From a checkpoint of a small image captioner.
Model: encoder arch vgg, encoder depths [5, 5, 5], encoder widths [80, 128, 240].
Training: soap at rate 0.0018, 15200 steps, batches of 128.
Data: trained on photos with spoken descriptions (Open Images, Localized Narratives), 19.1 epochs.
Rows from block 10 of the image encoder, named by matrix and row number. Each number is 128 + 32 x the weight over the matrix's rms, rounded and kept within 0 to 255. All counts start at 0. Numbers have three digits each.
# conv: 3x3 conv, stride 2 (encoder.blocks.10.conv.weight, 240x128x3x3), inputs 84-95, a 3x3 kernel for each
conv.25:143133184111104128091153149159081080095166163136137063085164134144116132153135139115068103103131122104124102150125144097145121116148141142152091133142075103130085133084150084144125153095075115190110120125142140105130150175165074094122138081115146128119110165112133102081113128138153096071123143061115115153155162167094136129
conv.26:115125143094116155089059080151175164150107131126137150112108144141123177066162145147121119125150133169159082139119123151091153122162168153122096109143101079083075151200194127157087149084073129119157161137125141147080087088084141193113144107095094074169078111156082134116182148122175196119187151210142114126125118151125129168
conv.27:127127139115075069142107111128164118136162148156155113134035136103092165101165158105091104136141141173186166072111193087081077110124100143087162120175199196143134125061091127122146118127157103121084152150186165081127104075122161109159144164072122087105163115107094106120131147154161168123113201169163143156107132145138117110
conv.28:119095124149135131081102114167189115205215142116159214171112143084075089117144080098110128087121058174122158128100117071114094126145115211159122190161168125132142178126099168106118098122126126133066126086119088129118116087083114110122107087147095150118134175150047127135106126114128112099065148138110139163145073113077150067
conv.29:105144114150127134089157141136130156137106119148120118165110141123203247079132128108209084149171145095176121104150130183132141149129126111173111154111145126136079141081129117148181116109170187092077140082117132099092133119062141199165199184121096060143102070156119124192153125189152132156141205102140101194120138123110158093
conv.30:143058065110077122109103157159155109161178140071155148119145106170092056134147100117160124178173142141129128109181170132076113102086098147142133151148151148076101176127188148130136106156099120119113123143093128129140125163122157167167108135115137082084160114150113079102115099172115186163163130148100148119113119127080087131
conv.31:131067147078095065127154093156175068103144099058126183124092109155095113135082134150168083130112162113156090073107198106087097113102127144127139113083104154078154141146105198117141081113172108124118095185114112135170139028059129121155101148126058078135125086135184117119158059170131107136122108145114105138149135083115173146
conv.32:132137144110153119098116144076101120102088162093128114106162105178105089127120123087133154121114100212102099134137086147116081125098066215124112142116116136149099149044195121138055130085160147156118148115152108109131209151077077089094133120186150110083095121089146146044150112127136137138120088105124100131113150090031123124
conv.33:144061133075108096128186153111128107090181169141112086141112120145085069088098109068156134094081139113072076153096132122133119113105069127108160155107142148163167134178124123033182096113136119064137085136097146122064148108134176133162097105115183095125145170120089155125115146144140139109145158145114137175106062103144145072
conv.34:146121067106125097180057098104119105125066106138178106122046172111173152125067061121123100138160114078185073129166158079124158122118111129061110167145126090097140135146132130115196152095134120080088139118160188134125140142130127129203153122126161115068148094057100073142148102077070124184170109117122155164120138103065116114
conv.35:137074124110057114128114142142096108116136165153112145165140167089148127118116151120075122160172096089156131113132122105092160138109131152167138128126029149105152152154100112116076055149172117142099166132122124116103127132118096078146104094137123092154105115103152141123109122072118115115112112124105144124108160138147147125
conv.36:119111121145108105150116107123155113141129103117059117094095097130142122163112125195135151110102125092174143105199101095159114149146133123151070192150085095161082147105101178108203167033125222106147164124188073163158143101088121102124155101138144125163082116111160135123116219157111117098114098072078153138106137166117135081
conv.37:076068099124118095091121084143233244155166179156175158043119100107111110159094148095147135104097114155085118116122150085101165072082133062109126069105117078123093173127124097097160118178122152089153154071162125072132102081099136127140084078118155121118146119085089156140104121120091068098065153098133123116111099103097126118
conv.38:110148112117103037100129141132085112112102141143117141102139164129134107119148114123180172134096160161109116128111128079182100105165129060110139174151138126150129170108136069109153116065110173163152158131144123098147135134150106168194099101115116103125110103113072143152072163173125168112190095192123171107101151152088127142
conv.39:120082112084102086112111115138086120120125118127129067167063123095135090111134121154133154186118091112117069133109108124131092122074140082154114086123121096125171165119173160161125122153084134124128117142115113080123147117109122205125106174103094141142088184119110163144143096202165119084080149112100126144153182110095139104
conv.40:080144151123212170131120147135134128124101183127177110165107106107124110101160085154110045106066148138163119168114092169147155130186160162105104202147128168151104109145113132109143130064188103108116145113146114106125147171105174188118115154143112144148167112063131123140159089177112159089202104086108138074123110191129103161
conv.41:099119091139163174128085090175200150135192145144187148129081140100092136091105127077114170087095122156134138142101145096129102143089128112095108134114188122145165137097112149118149119105140152107086112112168128101117117103109074128153130178088150127085157158140140138124098070134180015166199216070115178106136095084098086138
conv.42:132117164154182103083122101105160137192121102097135175099138120137103096140059129113114127134074084138146099103127131184107065086091123123138114119127114161120121132122077156057080110164102073090057166174120120146105131105100133150159116152116161183191082144179148104159148144150133124088102152104158092106157100070117165121
conv.43:059068135097103084190100086133160183141192160192193122097090047119113117182147076089109162152158098168091140100127134071109094161083125162108054134157087118126093129064162084083122071067149131153067141108146148115162099111166146168102159075128066054045100119132166098072148142137111121143124171080089130070072148103207096104
conv.44:133064107149086111196117097100146139173151139128090131159155124158137147205175178123153108199107086113168138140083141105080118161125119187119118197170126195129130137125151113065099108096178146065050153056137078157099076158184137043148131086115095188202134132177159058106176136079105160097159138120102190135136135154103097144
conv.45:125104097137105150116086093120140132134077202151195118126131129086137109128114155113080175131129092072148114087140143115175130111114119113150087063089089138159164043181091079135155092120079098126123174057174139102139127136085095071073149146167098156110120144108085099117117127129076188091145120160126067170152078102132124158
conv.46:146105128104121101136148183121070125110188113177194122145117084168101157124098142188122088150161105126123111135094119095173169115173134115115107162183125183126069099075151117126096110119089121129139167158181103127070145171185103083130122095101095126118150185127187166117140113081139105072110160172123158110120068169114096147
conv.47:116147124118102165100087168140185152114166137124144156119124090119080093124110110075104147137075129178168123152164119141132120142149186036137119139187183132079091088108166152104132092160148143134144098143116085160131137126125116078081154179192062103103110131123141103136146104108111124103145138143088086093118149132145090102
conv.48:182150119128131068133090111109164093105095150109118172136145124112130120165172087133133083128127136113113152143131089122149103121127165123100134142173087164131135136139112210142141090152166131089154127111077110147150094103105213170177128101185069093089188124153171106146146099141081130141086156100166155150121127139150144111
conv.49:132113128126148180115124147188150156153101186158168123141092124135126133098130133096164112177132157126098099200099137117143139146036142225135165195152097135116097077123100119190121181159120103134123069103139120128089102133090062100061111130136125151170094103132117124185117171117195179107128121155134088100108128140099091108
conv.50:027161107118170072109163115074197162096140133109201125139160094114121106194083123125068138108146137150134085153148108146194162133182186081146080102111074157105106111086130123040123066158112142138140116150136109151239143098186087075086152165152162128134129106085164135093085200152179127138104200108125086102112095056079130124
conv.51:160090133084140165106118114076108159112124126157124164133169150107099166094094109133175085156140161145168146075113124144047089123099104106154152121134121144121127165087095139092065113091150127199127090121072068079128124162090121096170134113161174094187159119186147115138122178120132079145081154085096094096185116090068124153
conv.52:103092132091109087146162154127175148164126112087161185120156137126167151112137102161104121096145158152151161128174180179138159098093103178148126134151095116093159119093115147165154137027199100120052081124121148090100093059121131119117110114094165092152226154182163116204132157185169150045104134100110127209177106138098159115
conv.53:095074145109104170167125090107180175145109190104145118106108141190130135111149149100111098104122122170155173182087124071101125116140115083051103132100094112136148141124125125172074118151143142131163130181119136086159109118095061129104108132069153131123138107065135133102129115134089093094101126163183133146142151147147130125
conv.54:075113137109132104164101145074139161127132054116109138175121103183112151087174143074116046085127159090134067084160138140123188140090152157106118106145123100115137062137159106098085113131182197101100095090112096141095103158115097136145141133091150092109112090076067128134170152168136123147116194084128126073164119107074092170
conv.55:165164128122112084084194124154169106139113131114072098112092093151195158151126161084127173147156132090168154127127143148161082141138147164142094140105149110092122120150134068100072100135130140155122163143123152104151090118104092131144137079059156126097179128123159145097160126109130141119137116177168128133150103140107130119
conv.56:090061076126113133143188131102099165105115150137215097130120119122130142124150138164158106107125083108146134077095130148134159142107144105113083126154162107162086138093146118126165134136146116124083131124110223123104118102092123109093157098145128114094176149106119151137146134127137152151150118082112172126144111151127134145
conv.57:149088150094135028162072116124060140075157163130098146155076138086105139104135106134104168141105105156153125124123113163125100122112100145106144218132090116111169093139123152144154075137127129172127109138168133153152155107116118120193104189131096082113139149142121098073164114101133125099165118117126111107142118054124156067
conv.58:098136128075180177123123112138164167121096136148157115115101121110172081112100089087129161084090085172125212143128156144125143126104122069068108117122090097090107094101143127082131126167117160147132151172131120169119057105104111107081154109065090145181103175146154129111196175116169145130077151141157097179139114089170103137
conv.59:103092137118162101133138080207041078143094133114161069090175118122113132151158087159151131152138100168104058136169136147114143201155113150047099114111158098170089097048168085107195147114166171079114170071140072095164105149115125143105146112108077105138099106126111109070125137155119146233165153112093108136127106107143112086
conv.60:146109077104122168128101172116128132144125162095112160113080073104093143081114106147138099088146108155105156141105097171070130109161103119135110098121134120125092118121112107141154097162090117158143136164131125156134143134096137101102162133125116142125164115097147121166215179111127147135108156193169103140150119141125112141
conv.61:143121101078149113127185175126138107121075068135129062120134117105131037115141060150182133146114096098118112163096098094123150143097136147148135109127083109131126134142100074134178140117156209133147116114170137113153074117113156071125135100109128114142090135084143136140163113197048142169092108182130104183136109149126131115
conv.62:161126108104117112080102123130160098143128121137116133155128113125075134181140113095171112139139155074115104155145158085122116123149114131096084061090156143123123109133197179105097149104144159118109152151170138124138130136145163066108056168148048088144123157144163143188124084109152170058119103092153099134099123090111125131
conv.63:123142122062075121065094109128094111202181149098077136115146112129134113182151125093184131148123121116125086113119132072142159104189239166105069119096054113121136128099099200126178120060174196089126130098197164134078066167181118179163148108086143140128152127154097092128088177128149126164201114163127138087153152160145128122
conv.64:127142149047161126060105089130222139178087182143107121088192121158152131141152179173100136150108123193146192130098142108136088073148116081105139116203121150173124104184080086119136198099134137155134141113171138103111152130108141106129139124134122185139110128089125186101127162165194120141141214174121110116142056146151122125
conv.65:112190200107146120087132115097068097133092144153126135124144168132099100137158152081112154138083077130143145107134134123029149155128161149143130104153118120176166125139079091116131138115153123158222163174162103178150131078122138171175116104158143138154104141126078154137093106098098138116111151069100088121106145087119136124
conv.66:126107135133112165146171122122100105091104082131133163135153122086072135079136085093086074091095047129100068160085127158116115121112088125122121131120115129122122057177105174116136092104120135091098072137126096091137102093188086076093141165090125089126110124130121128117115147101110179110204116144160112092117187131153117152
conv.67:222107120113185077127153198108124067156129110143127117109148088112146136130138120131117111166167106137120180106071176125146177158088153071095139100099098125121137153142174098132123102088126095095145113136078105109109089130139139121097092130118188197200141159194118108223068195171130196074163099142114100140120088119107149152
conv.68:151070147164092078115111179087092182152094129124142108145166111161129135138112118103111107153161108138106157131108121099123151090147155124127097112117104116144103113200151090168187151109137107140105109083125155158168146081044143121080135107086167158146084127071126186090129113104167173146112132147179090108140127113151115132
conv.69:124110082080105091214170169105111129091133191170057102107136164169153091140170119099165109134113123098119114128131178130103106158100137094065128169153148130181100133028183063116177157187055125146086156110128173201157114102069082098106101054142143125114081073081162121152124093069153142063111148154058077094172206185118054033
conv.70:184126123102065082133150138158149125116152102138151131094171123092152191104146146120172132117123120097132175118146178075128211133137114170135117173192122151144141130102152084146136122133153150155128151107105098106106096119108133145099135159124126087154155090127153097125176166140116134175126129066162132179111127113111109139
conv.71:102159114115121130149088199146131088110186107122142105156136125176178176130070090096127154180145108138136109137185149103095113135099133128105096119135147122088132104025112096182174097171116121076137125096118159114098106112076168157125107150125156128089119123194108154146152090116125161074077114142092062104083114082168139148
conv.72:076090142124085090140134132141086123149108167176134085176145150143130164091124121089088112130118131180101086115133154111125158108148129168123099121051111101082106108158192197141074133146135110114143158099082192078136143084115070153107082089083165130167101135146129175105134144105172149146137207074127118096143135112131132125
conv.73:134106110109126120151075095140178121067129150126172137169155158109163106112119150102116044101114140115106117143102160168163123084089176095124102077031133108129138109212150111161127131142172108120122120133123155116092079164074128166212139141115088140113054102077137091129131126178072166094158079091119144157142145131092168175
conv.74:084128159146096106126162175162086069142177155136097143156128100130163147132129106145152145124186136129098073139100093095075114158086144109149118123086149098096142106143080170109106068081122151025142166178138122146082095184131178152199076018109147129177175184136080116098097174156113117148137121091111139118079117153124122108
conv.75:112140126115119086138097100130107160165072134145115117144107131132087138145155152122092146179153160152173120136075126163132088114140102155149136130135151161151121121093142150162132117113087095111160153135114121108134068102143212141180102118131126134124190140140207106121133116089121139080092140110158086128097043197139121105
conv.76:038128131097121186086149149158155099126147080108139144128097050093097158064136125066110173121124095155134146100168090134118132162110122133135065096100227107110128144157105158116121170093115171081116082097128123125124079143118157093060103125114104112123106136092129115100115143217128175170107158136086146147131136160101171092
conv.77:070114096144126105129127135114180141148118142085130165145151084083137110151145142196155118177155161127117120130109110097149106110097168146152124152112157111097097108111134148098146141132154095199150139152126092128121180121111102146138181061130132101151109128081158124110117075128133148099169147143089116132079088103134119099
conv.78:143164195171124092117101169091109087115196127151141135046120124136159114113131088100085142121139137130099111084107159116144093099128091119134161022145193097127165130140111079137192090132085093102153082088114102109129134165145136085146117123103059091205120098183107110132179080205168157088117094109214151146161114123127178128
conv.79:086128130146171170124150115201115129098098139086138130134078107107128143112102120126168148104134110121150152112077157067123140097120098113146141156162116165180147163141095137126156105114153129142067115107188105127172112119135208200104096136181136163094181188174182168145174102139110122074129182112121094077039162113085027100
conv.80:115115135074044048096119136139100096109034149109119135154154073153093136116124102177082112165137130152114079124062143176108110109130149124144160149068108173137141131083078113141055063067124150169144115148102123069159077148130153087100047126072173120053171121086182134137112088115149157114114115119135089138104045125191130144
conv.81:124152132114124093153120147171115194038123128123141108099052163098134146043113089192095098165130126165056161151146177152100161106085116121113140108172144098081066126138134139091166115137184100168161157122154175100136126173139120164125158174156133134143058107173093124118094142153104148116117155153113137142111161050093111100
conv.82:175154185137145132174172156134152133108147072129121141116150104122145136104158131130135119104130177104013084137080118100119136134150119158124149115111172123141152181169153148140142124142159068153168121145134178095120116076099115177103122103156109155135171124066128113101158124130143101113153122183121121067138098144168068123