A small image captioner, trained from scratch.
Training: soap at rate 0.0018, 15200 steps, batches of 128.
Rows from block 12 of the image encoder of a small image captioner, named by matrix and row number. Each number is 128 + 24 x the weight over its row's rms, rounded and kept within 0 to 255. All counts start at 0.
After each channel's rows are labels from the 100 images, of 14976, where the channel reaches its highest value: "place" is the part of the image that holds the peak; "responds to" is what is common among them. Only what is clearly more common there than usual is listed. The data: photos with spoken descriptions (Open Images, Localized Narratives). In brackets: how many of the 100, against the usual share in percent.
# conv: 3x3 conv (encoder.blocks.12.conv.weight, 240x240x3x3, each kernel summed), inputs 80-159

conv.234 [156 110 108  97 131 117 124 127 154 111 117  90 157 140 189 121  94 113  88 134  96 118  95  93 117 103 115 152 123 121 143  91 183 129 101 120 130 136 166 136  95 123 147 136 126  89 150 138 144 134 106 125 129  98 114 127 108 126 139 146 109 116 131 168 161  91  94 132 121 114 132 146 129 164 152 123 119 158 189 145]
place: centre (82 vs 11.1)
responds to: text has "food" (38 vs 3); text has "plate" (28 vs 2.2)

conv.24 [140 122 128 138 119 137  89 131 143 123 164 105 109 158 112 121 103 123  95  87 151 125 133 152 111 140 167 163 118 114 137 145 107 119 158 170 139 148 101  94 152 171 119 114 210 142 163 100 143 127 117 109 134 123 150 123 151 121 135 136 112 145 123 173  62 132 181  99 125 130 131 120 130 106 176 149 164 122 114 152]
place: top right (28 vs 11.1)
responds to: text has "wall" (54 vs 20.2); text has "table" (42 vs 12.8); text has "sitting" (35 vs 14.7)

conv.56 [142 118 104 129 126 158 105 113  83 140  97 110 106 135  88 131 139 133 118 129 116 165 130 145 148 150 113 115 121 133 146 125 116  96  91 129 113 110 124 109 116 136 185 159  94 144 116 114 108 107 127 130 146  73 102 121 116 153  91 133 132 144 173  90  96 154 140 178 157 126 123 133 118 108 155 100 108  83  98 160]
place: bottom centre (44 vs 11.1); centre (38 vs 11.1)
responds to: text has "sky" (55 vs 25.1); text has "buildings" (47 vs 11.2); text has "road" (32 vs 8); text has "vehicles" (27 vs 4.3)

conv.215 [129 130 158 122 153 116 133 149 190 126 133 160 126 116 149 149 154 150 139 137 147 159 148 130 133 115 109 113 137 137 136 140 116 132  89 153 137 133 142 148 115 125  75 116 144 140 151 148 121 156 117 117 159 112 146 153 123 144 119 113  86 133 141 111 143 134  75 123 119 208 118 109 129 139 134 150 138 142  98 122]
place: centre (68 vs 11.1)
responds to: text has "people" (51 vs 21.1); text has "persons" (27 vs 9.5); text has "group" (25 vs 6.2)

conv.218 [101  83 133 134 141 103 132 110 100 125 129 122 146 129 120 121 149  82 129 117 189 162 110 116 127  99 120  86 136 152 103 130 119 123 113 139 137 102 133 102  99 100 104 166 144 135 143 137  80 169 157 108 109 150 108 125 125 134 135 159 149 117 139 143  76 102 144 133  83 126 123 124 122 124  71 163 130 132 157 139]
place: top centre (43 vs 11.1)
responds to: text has "trees" (63 vs 27.2); text has "sky" (62 vs 25.1); text has "water" (42 vs 8); text has "grass" (26 vs 10.1)

conv.200 [136 142 154 108 125 119 132 168 105 177  91 138 143 178 142 137 116 120 129 117  99 172 154 150 166  98 138 102  99 124 113 105 124  98 150 143 120 127 126 169 118 116 130 147  99 127 149 117 128 149 143 154 124 128 129 199 117 142 114 154 142 132 167 151 151 123 121 101 132 121 150 133 113 105 144 121  97 108 124  97]
place: bottom right (40 vs 11.1); middle right (30 vs 11.1)
responds to: text has "sitting" (37 vs 14.7); text has "wearing" (33 vs 12.2); text has "woman" (28 vs 9.2)

conv.3 [137 128 120 124  90 116 121 162 107 133 108 133 178 100 148  78 115 108 100 125 137 109 160 115 138 113 192 121 106 129 153 131 113 104  92 161 141 125 105 142  84  85 125 125 129 133 127 111 125  85 115 136 146 167 180 132  93 114 162 173  90 133 165  89 145 116 114 143 109 123 128  99 140 131 161  92 122  84 152 115]
place: bottom right (78 vs 11.1)
responds to: text has "grass" (68 vs 10.1); text has "plants" (33 vs 10.3); text has "ground" (25 vs 7.5)

conv.99 [151 107 144 116 155 127 128 150 140  81 172 160 145 146 148 136 163 138 100 147 146 113 159 103 148  97 158 152 141  92 132 141  88 117 141 120 147 128 131 131 115 130 167 137  92 163  91 128 137 115 102  74 147 119 115 167  91 117 147 115 129 111 124  87 109 110 154  99 135 154 115 112 126 123 133 119 121  98 111 177]
place: top right (30 vs 11.1); centre (29 vs 11.1)
responds to: text has "wall" (58 vs 20.2); text has "sitting" (48 vs 14.7); text has "table" (46 vs 12.8); text has "woman" (32 vs 9.2)

conv.102 [ 84 121 172  77 138 150 124 127  92  92 133 120 143 118  97  95 149 120  95  90 152  83  93 146 138 149 103 120 181  82 121 149 133 165 133 128 164 117 124 133 143 121 131 158 128 123 151 163 125 169 106 128 118  96 151 124 116 148 153 102 104 159 135 163 146 110 161 137 135 158 116  99 103 101 115 108 122  79 141  95]
place: bottom right (36 vs 11.1)
responds to: text has "road" (28 vs 8)

conv.181 [154 104 135  80 115 108 145 113 154 131 104 113 104 127  93 139 101 175 130 119 126 140 130 132 174  98 136 114 109 145 110 151 110 161 133 112 125  97 122 136 121 137  83 140 121 167 146  93  91 124 157 118 114 128 210 143 166 118 143 125 141 156 138 147  98 105 155 122 131 143 164 113  90 110 124 162 136 115 118  91]
place: top centre (56 vs 11.1); top left (28 vs 11.1)
responds to: text has "food" (41 vs 3); text has "table" (40 vs 12.8); text has "plate" (35 vs 2.2)

conv.161 [126 111 130 160  98 107 132 128 115 108 187 179 148 114 136 157 130 106 137 143 163 167 164 135 106 107 143 134 122  80  81 125 115 115  94 147 123 121 106 149 115 130 107 127 151 144 141 107 128 141 129  84 162 111 102 124 158 132 121 123 120 103 124  91 117  85 120 117 100 125 113 153 106 109 131 149 126 115 137  89]
place: top centre (35 vs 11.1); top left (35 vs 11.1)
responds to: text has "sky" (86 vs 25.1); text has "buildings" (67 vs 11.2); text has "trees" (61 vs 27.2); text has "road" (35 vs 8)

conv.20 [146 129 156 109 117  96 120 116 120 116  84 124 144 114 137 147 100 101 121 150 179  70 135 121 106 119 135  89 127 102 125 185 103 143 123 119 138 152 134 151 109  94 115 127 137  75 143 141 111 118  92 104 129 103 131 126 150 163  89 151 108 129 146 123 137  99 160 156  84 103 123 116 124  92 128 114  90 103 148 107]
place: bottom right (30 vs 11.1); bottom centre (28 vs 11.1)
responds to: text has "table" (41 vs 12.8); text has "front" (28 vs 11)

conv.57 [126 140 138 122  89 125 158 112 123 116 139 107 140 114 154 125 136 104  83 141 157 133 119  99 113 147 130 144 127 144 112 156 106 103 114 149 111 142  93 111 122 150 101 129 155 147 135  98  93 124 136  96 111 164 122 127 124 128 146 117 119 142 104 131 131 124  93 139 140 109 119 126 120  96 220 140  96 152 149 110]
place: bottom left (86 vs 11.1)
responds to: text has "grass" (45 vs 10.1)

conv.138 [181 136 137 115 114 114  95 141  78 140 144 122 103 132 143 151 160 118 109 171 126  98 113 177 106 128  95 132 132 174 105 112 126 138 129 128 170 161  94 136 150 137 122  93  99 137 119 133 132 115 158 143 146  80 130 155 106 109 137  98  99 170 147 141  99 111 138 124 118 137 121 171  94 100 140 120 107 123 125 122]
place: bottom right (55 vs 11.1); bottom centre (27 vs 11.1)
responds to: text has "woman" (25 vs 9.2)

conv.84 [126 145 115 145  82 148 127 133  94 160 111 104 127 135 178 119 172 120  90 135 180 139 168 102 129 112 181 137 133  94 139 124  99 124 157 166  93 136 138 133 117 138 130 124 110 144 119 114 107 107 108 108 123 110  93 132 129 169 136 162 109 131 110 129 104 126 120 147 164 134 129 122  96 131 118 133 121 142 160 138]
place: bottom left (35 vs 11.1)
responds to: text has "trees" (63 vs 27.2); text has "plants" (37 vs 10.3); text has "grass" (36 vs 10.1)

conv.19 [ 89 135 179 106 117  96 113 104 109 127 164 163 138 128 148 123 149 143  97 118 125 109 166 128 167 161 125 107 132 107 164 128 160 156  87 137 191 154 132 118 135 123 138 134 146 125 136 111  96  87 101 108 134  91 154 146 126  82 101 133 143 119 126 104 119 132 112 121 143 130 133 104 110 139 136 135 131 142  82 136]
place: bottom right (46 vs 11.1); bottom centre (38 vs 11.1)
responds to: text has "standing" (50 vs 23.6)

conv.207 [125  95 128  78 116 101 114 137 123 122 152  88 142 106 123 118 126 132 110  81 118  91 136  63 129 123 153 120 106 115 128 123 119  74  73 126  83 141 132 165 143 114  78 103  96 141 104 125 115 145 127 151  80 143 119 122 130 131  93 150 156 136 114 113 127 115 108 104 155 121 126 154 132 118 141 128 125 181 121 132]
place: middle left (61 vs 11.1)
responds to: text has "trees" (70 vs 27.2); text has "people" (60 vs 21.1); text has "grass" (41 vs 10.1); text has "vehicles" (27 vs 4.3)

conv.74 [ 98 116 157 159 171 137 124  98 167 132 103 153  90 157  94  86 104 110 142  95 164 125 108 160 109  91 143 139 113  88 143 129 129  88 107 150 151 151 152 124 110 129 170 120 132 123 138  91 113 115 167 154 156 164 162 114 145 133  93 130 113 125 108 119 154 106 145 156 121  73 134 121 114  94 146 108 125 144  96 112]
place: middle left (41 vs 11.1)
responds to: text has "trees" (76 vs 27.2); text has "grass" (70 vs 10.1); text has "sky" (67 vs 25.1); text has "ground" (25 vs 7.5)

conv.73 [135 100 167 125 123 127 123 146 140 192 127 107  92 149 101 101 121 125 110  93  96 133 118 114 174 180 146 155 121 167 141 137 113 175 174 138  93 126 135 155 143 111 137 116 161 119 126 121 128 134 117 149 120  98 146 146 150 173 124 131 109 132 137 110 106 151 141 147 138 135 104 135 176 114 161 120 107 145 133 156]
place: top centre (31 vs 11.1)
responds to: text has "trees" (78 vs 27.2); text has "plants" (28 vs 10.3); text has "water" (27 vs 8)

conv.170 [160 172 143 149 121  95 126 136 116 162 141 110 125 143 160  99 145 109 145 161 147 148 128 134 163 166  90 109 126 126 128 117 130 117 121 116 110 113 139 100 106  78  93 106 143 147 163 156 112  95 134 136 108 118 132 133 128 114 116 145  99 135 149 140 123 163 167 132 180 125 143 142 119 131 115 129  98 135 128 149]
place: centre (36 vs 11.1); bottom centre (32 vs 11.1)
responds to: text has "wall" (44 vs 20.2); text has "man" (42 vs 12.2); text has "wearing" (42 vs 12.2); text has "black" (29 vs 9.8)

conv.188 [114  94  98  82 125 144  99 141 161 114 152 114 133 168 177 116 133 144 127 125 157 132 111 131 177 133 159 162 115 107 119  97 136 103 129 142 109 130 135 146 113 110 130  92 114 170 140 129 110 115 152 123 174 141 117 110 108 141 112 107 132 148 126  94 119 144 159 127 104 136 125 127 143  96 138 133  99  67 144 127]
place: top right (48 vs 11.1)
responds to: text has "trees" (65 vs 27.2); text has "plants" (26 vs 10.3)

conv.14 [ 81 137  97 123  95 116 132 149 107 181  88 137 145 154  96 105 110 147 147 136 207 153 105  97  90  93 161 133 102 121 107 110 152 135  93  89 101 120  89  88 128 150 128 104 131 133 122 152 149 100 159 107 187 159 129 116 158 130 119 101 114 134 150 151 108 104 110 125 156 140 163 139 128  87  66  97 135 141 135 130]
place: top centre (90 vs 11.1)
responds to: text has "sky" (64 vs 25.1); text has "buildings" (30 vs 11.2)

conv.98 [109 135  83 113 156 156 119 102 131 142 106 143 103 124 136 185 129 152 148 129 107 129 100 141 111 119 161  97 165 104 138 158 164 144 127 135 117 114  74 130 119 122 182 107 123 156 132 131 117 141 119 120  96 153 142  96 150 111  90 147 128 126 119 138 136  93 155 121 151 105 116 152 172 117 169 122 140  84 148 133]
place: centre (61 vs 11.1)
responds to: text has "people" (46 vs 21.1)

conv.187 [155 105 109 127 141  88 118  90 129 107 145 135 111  93 119 135 184 165 138 134 123 136 148  99 134 155 126  96 179 146 140 135 141 167 139 152 130 114 104 109 116 104 144 141 140 133  96 134 135 119 118 125 112 163 128 107 112 149  95 142 187 140 113 143  98 135 123  84 110 117 114 114 141 117 116 110 152 136 114 127]
place: centre (30 vs 11.1)
responds to: text has "standing" (55 vs 23.6); text has "holding" (43 vs 16.1); text has "wearing" (33 vs 12.2)

conv.90 [ 97 138 107 179  80 132  93 109 105  88 120 107 145 126 121 141 116 122 132 121 155 144 121 113 131 107 175 126 112 126 115 119 141 141 149  89 125 136 152  85 106 129 144  95 123 132 118 139 122 133 118 139 154 155  81 117 119 140 137 116 133  80  90 123  78 138 134 131 166 112 122 143  77 112  90 146 115 129 107 148]
place: middle left (39 vs 11.1); centre (30 vs 11.1)
responds to: text has "wearing" (39 vs 12.2)

conv.115 [ 93 132  88 130 151 185 194  89 136 170 154 138 167  99 131 126 140 158 102 154 162 161 134 116 158 118 151  91 112 197 103 118 107  96  81 151 125 144 107 140 101 129 136 125 187 118 148 130 119 107 121 104 171 131 125 179 170 145 156 149 179 107 137 153 134 145 103 152 139 121 134 143 165 133 130 126 154 185 111 139]
place: top centre (48 vs 11.1)
responds to: text has "trees" (64 vs 27.2); text has "grass" (31 vs 10.1)

conv.112 [186 135 161 140  95 165 104 138 124 176 113 147 102 110  83  96 152 141 139 121 142 117 145 142 136 162 149 180 139 131 111 162 156 116 132 187 140 166 118 129 151 106 128 143 115 184 107 119 141 115 127 108 122 150 157 150 114 114 131 160  98 144 156  92 124 108 144 130 126 135 166 186  92 130 136 115 145 131 138  92]
place: bottom centre (60 vs 11.1)
responds to: text has "standing" (61 vs 23.6); text has "grass" (38 vs 10.1)

conv.226 [108 149  95 114 158 131 138 118 104 100 107 110 114 135 118 130 125  81  97 115 156 107 113 154 136 151 122 133 124 127 154  86 137 108 120 158 116 100 119  98 152 111 108 114 101 131 157 145 138 122  99 115 105 116 150 180 108 158 101 103 148 120 110 128  84 101 105 173  73  99  78 124  93 113 127  97 119 105 130 132]
place: bottom left (35 vs 11.1); bottom centre (31 vs 11.1)
responds to: text has "table" (47 vs 12.8); text has "food" (38 vs 3); text has "plate" (26 vs 2.2)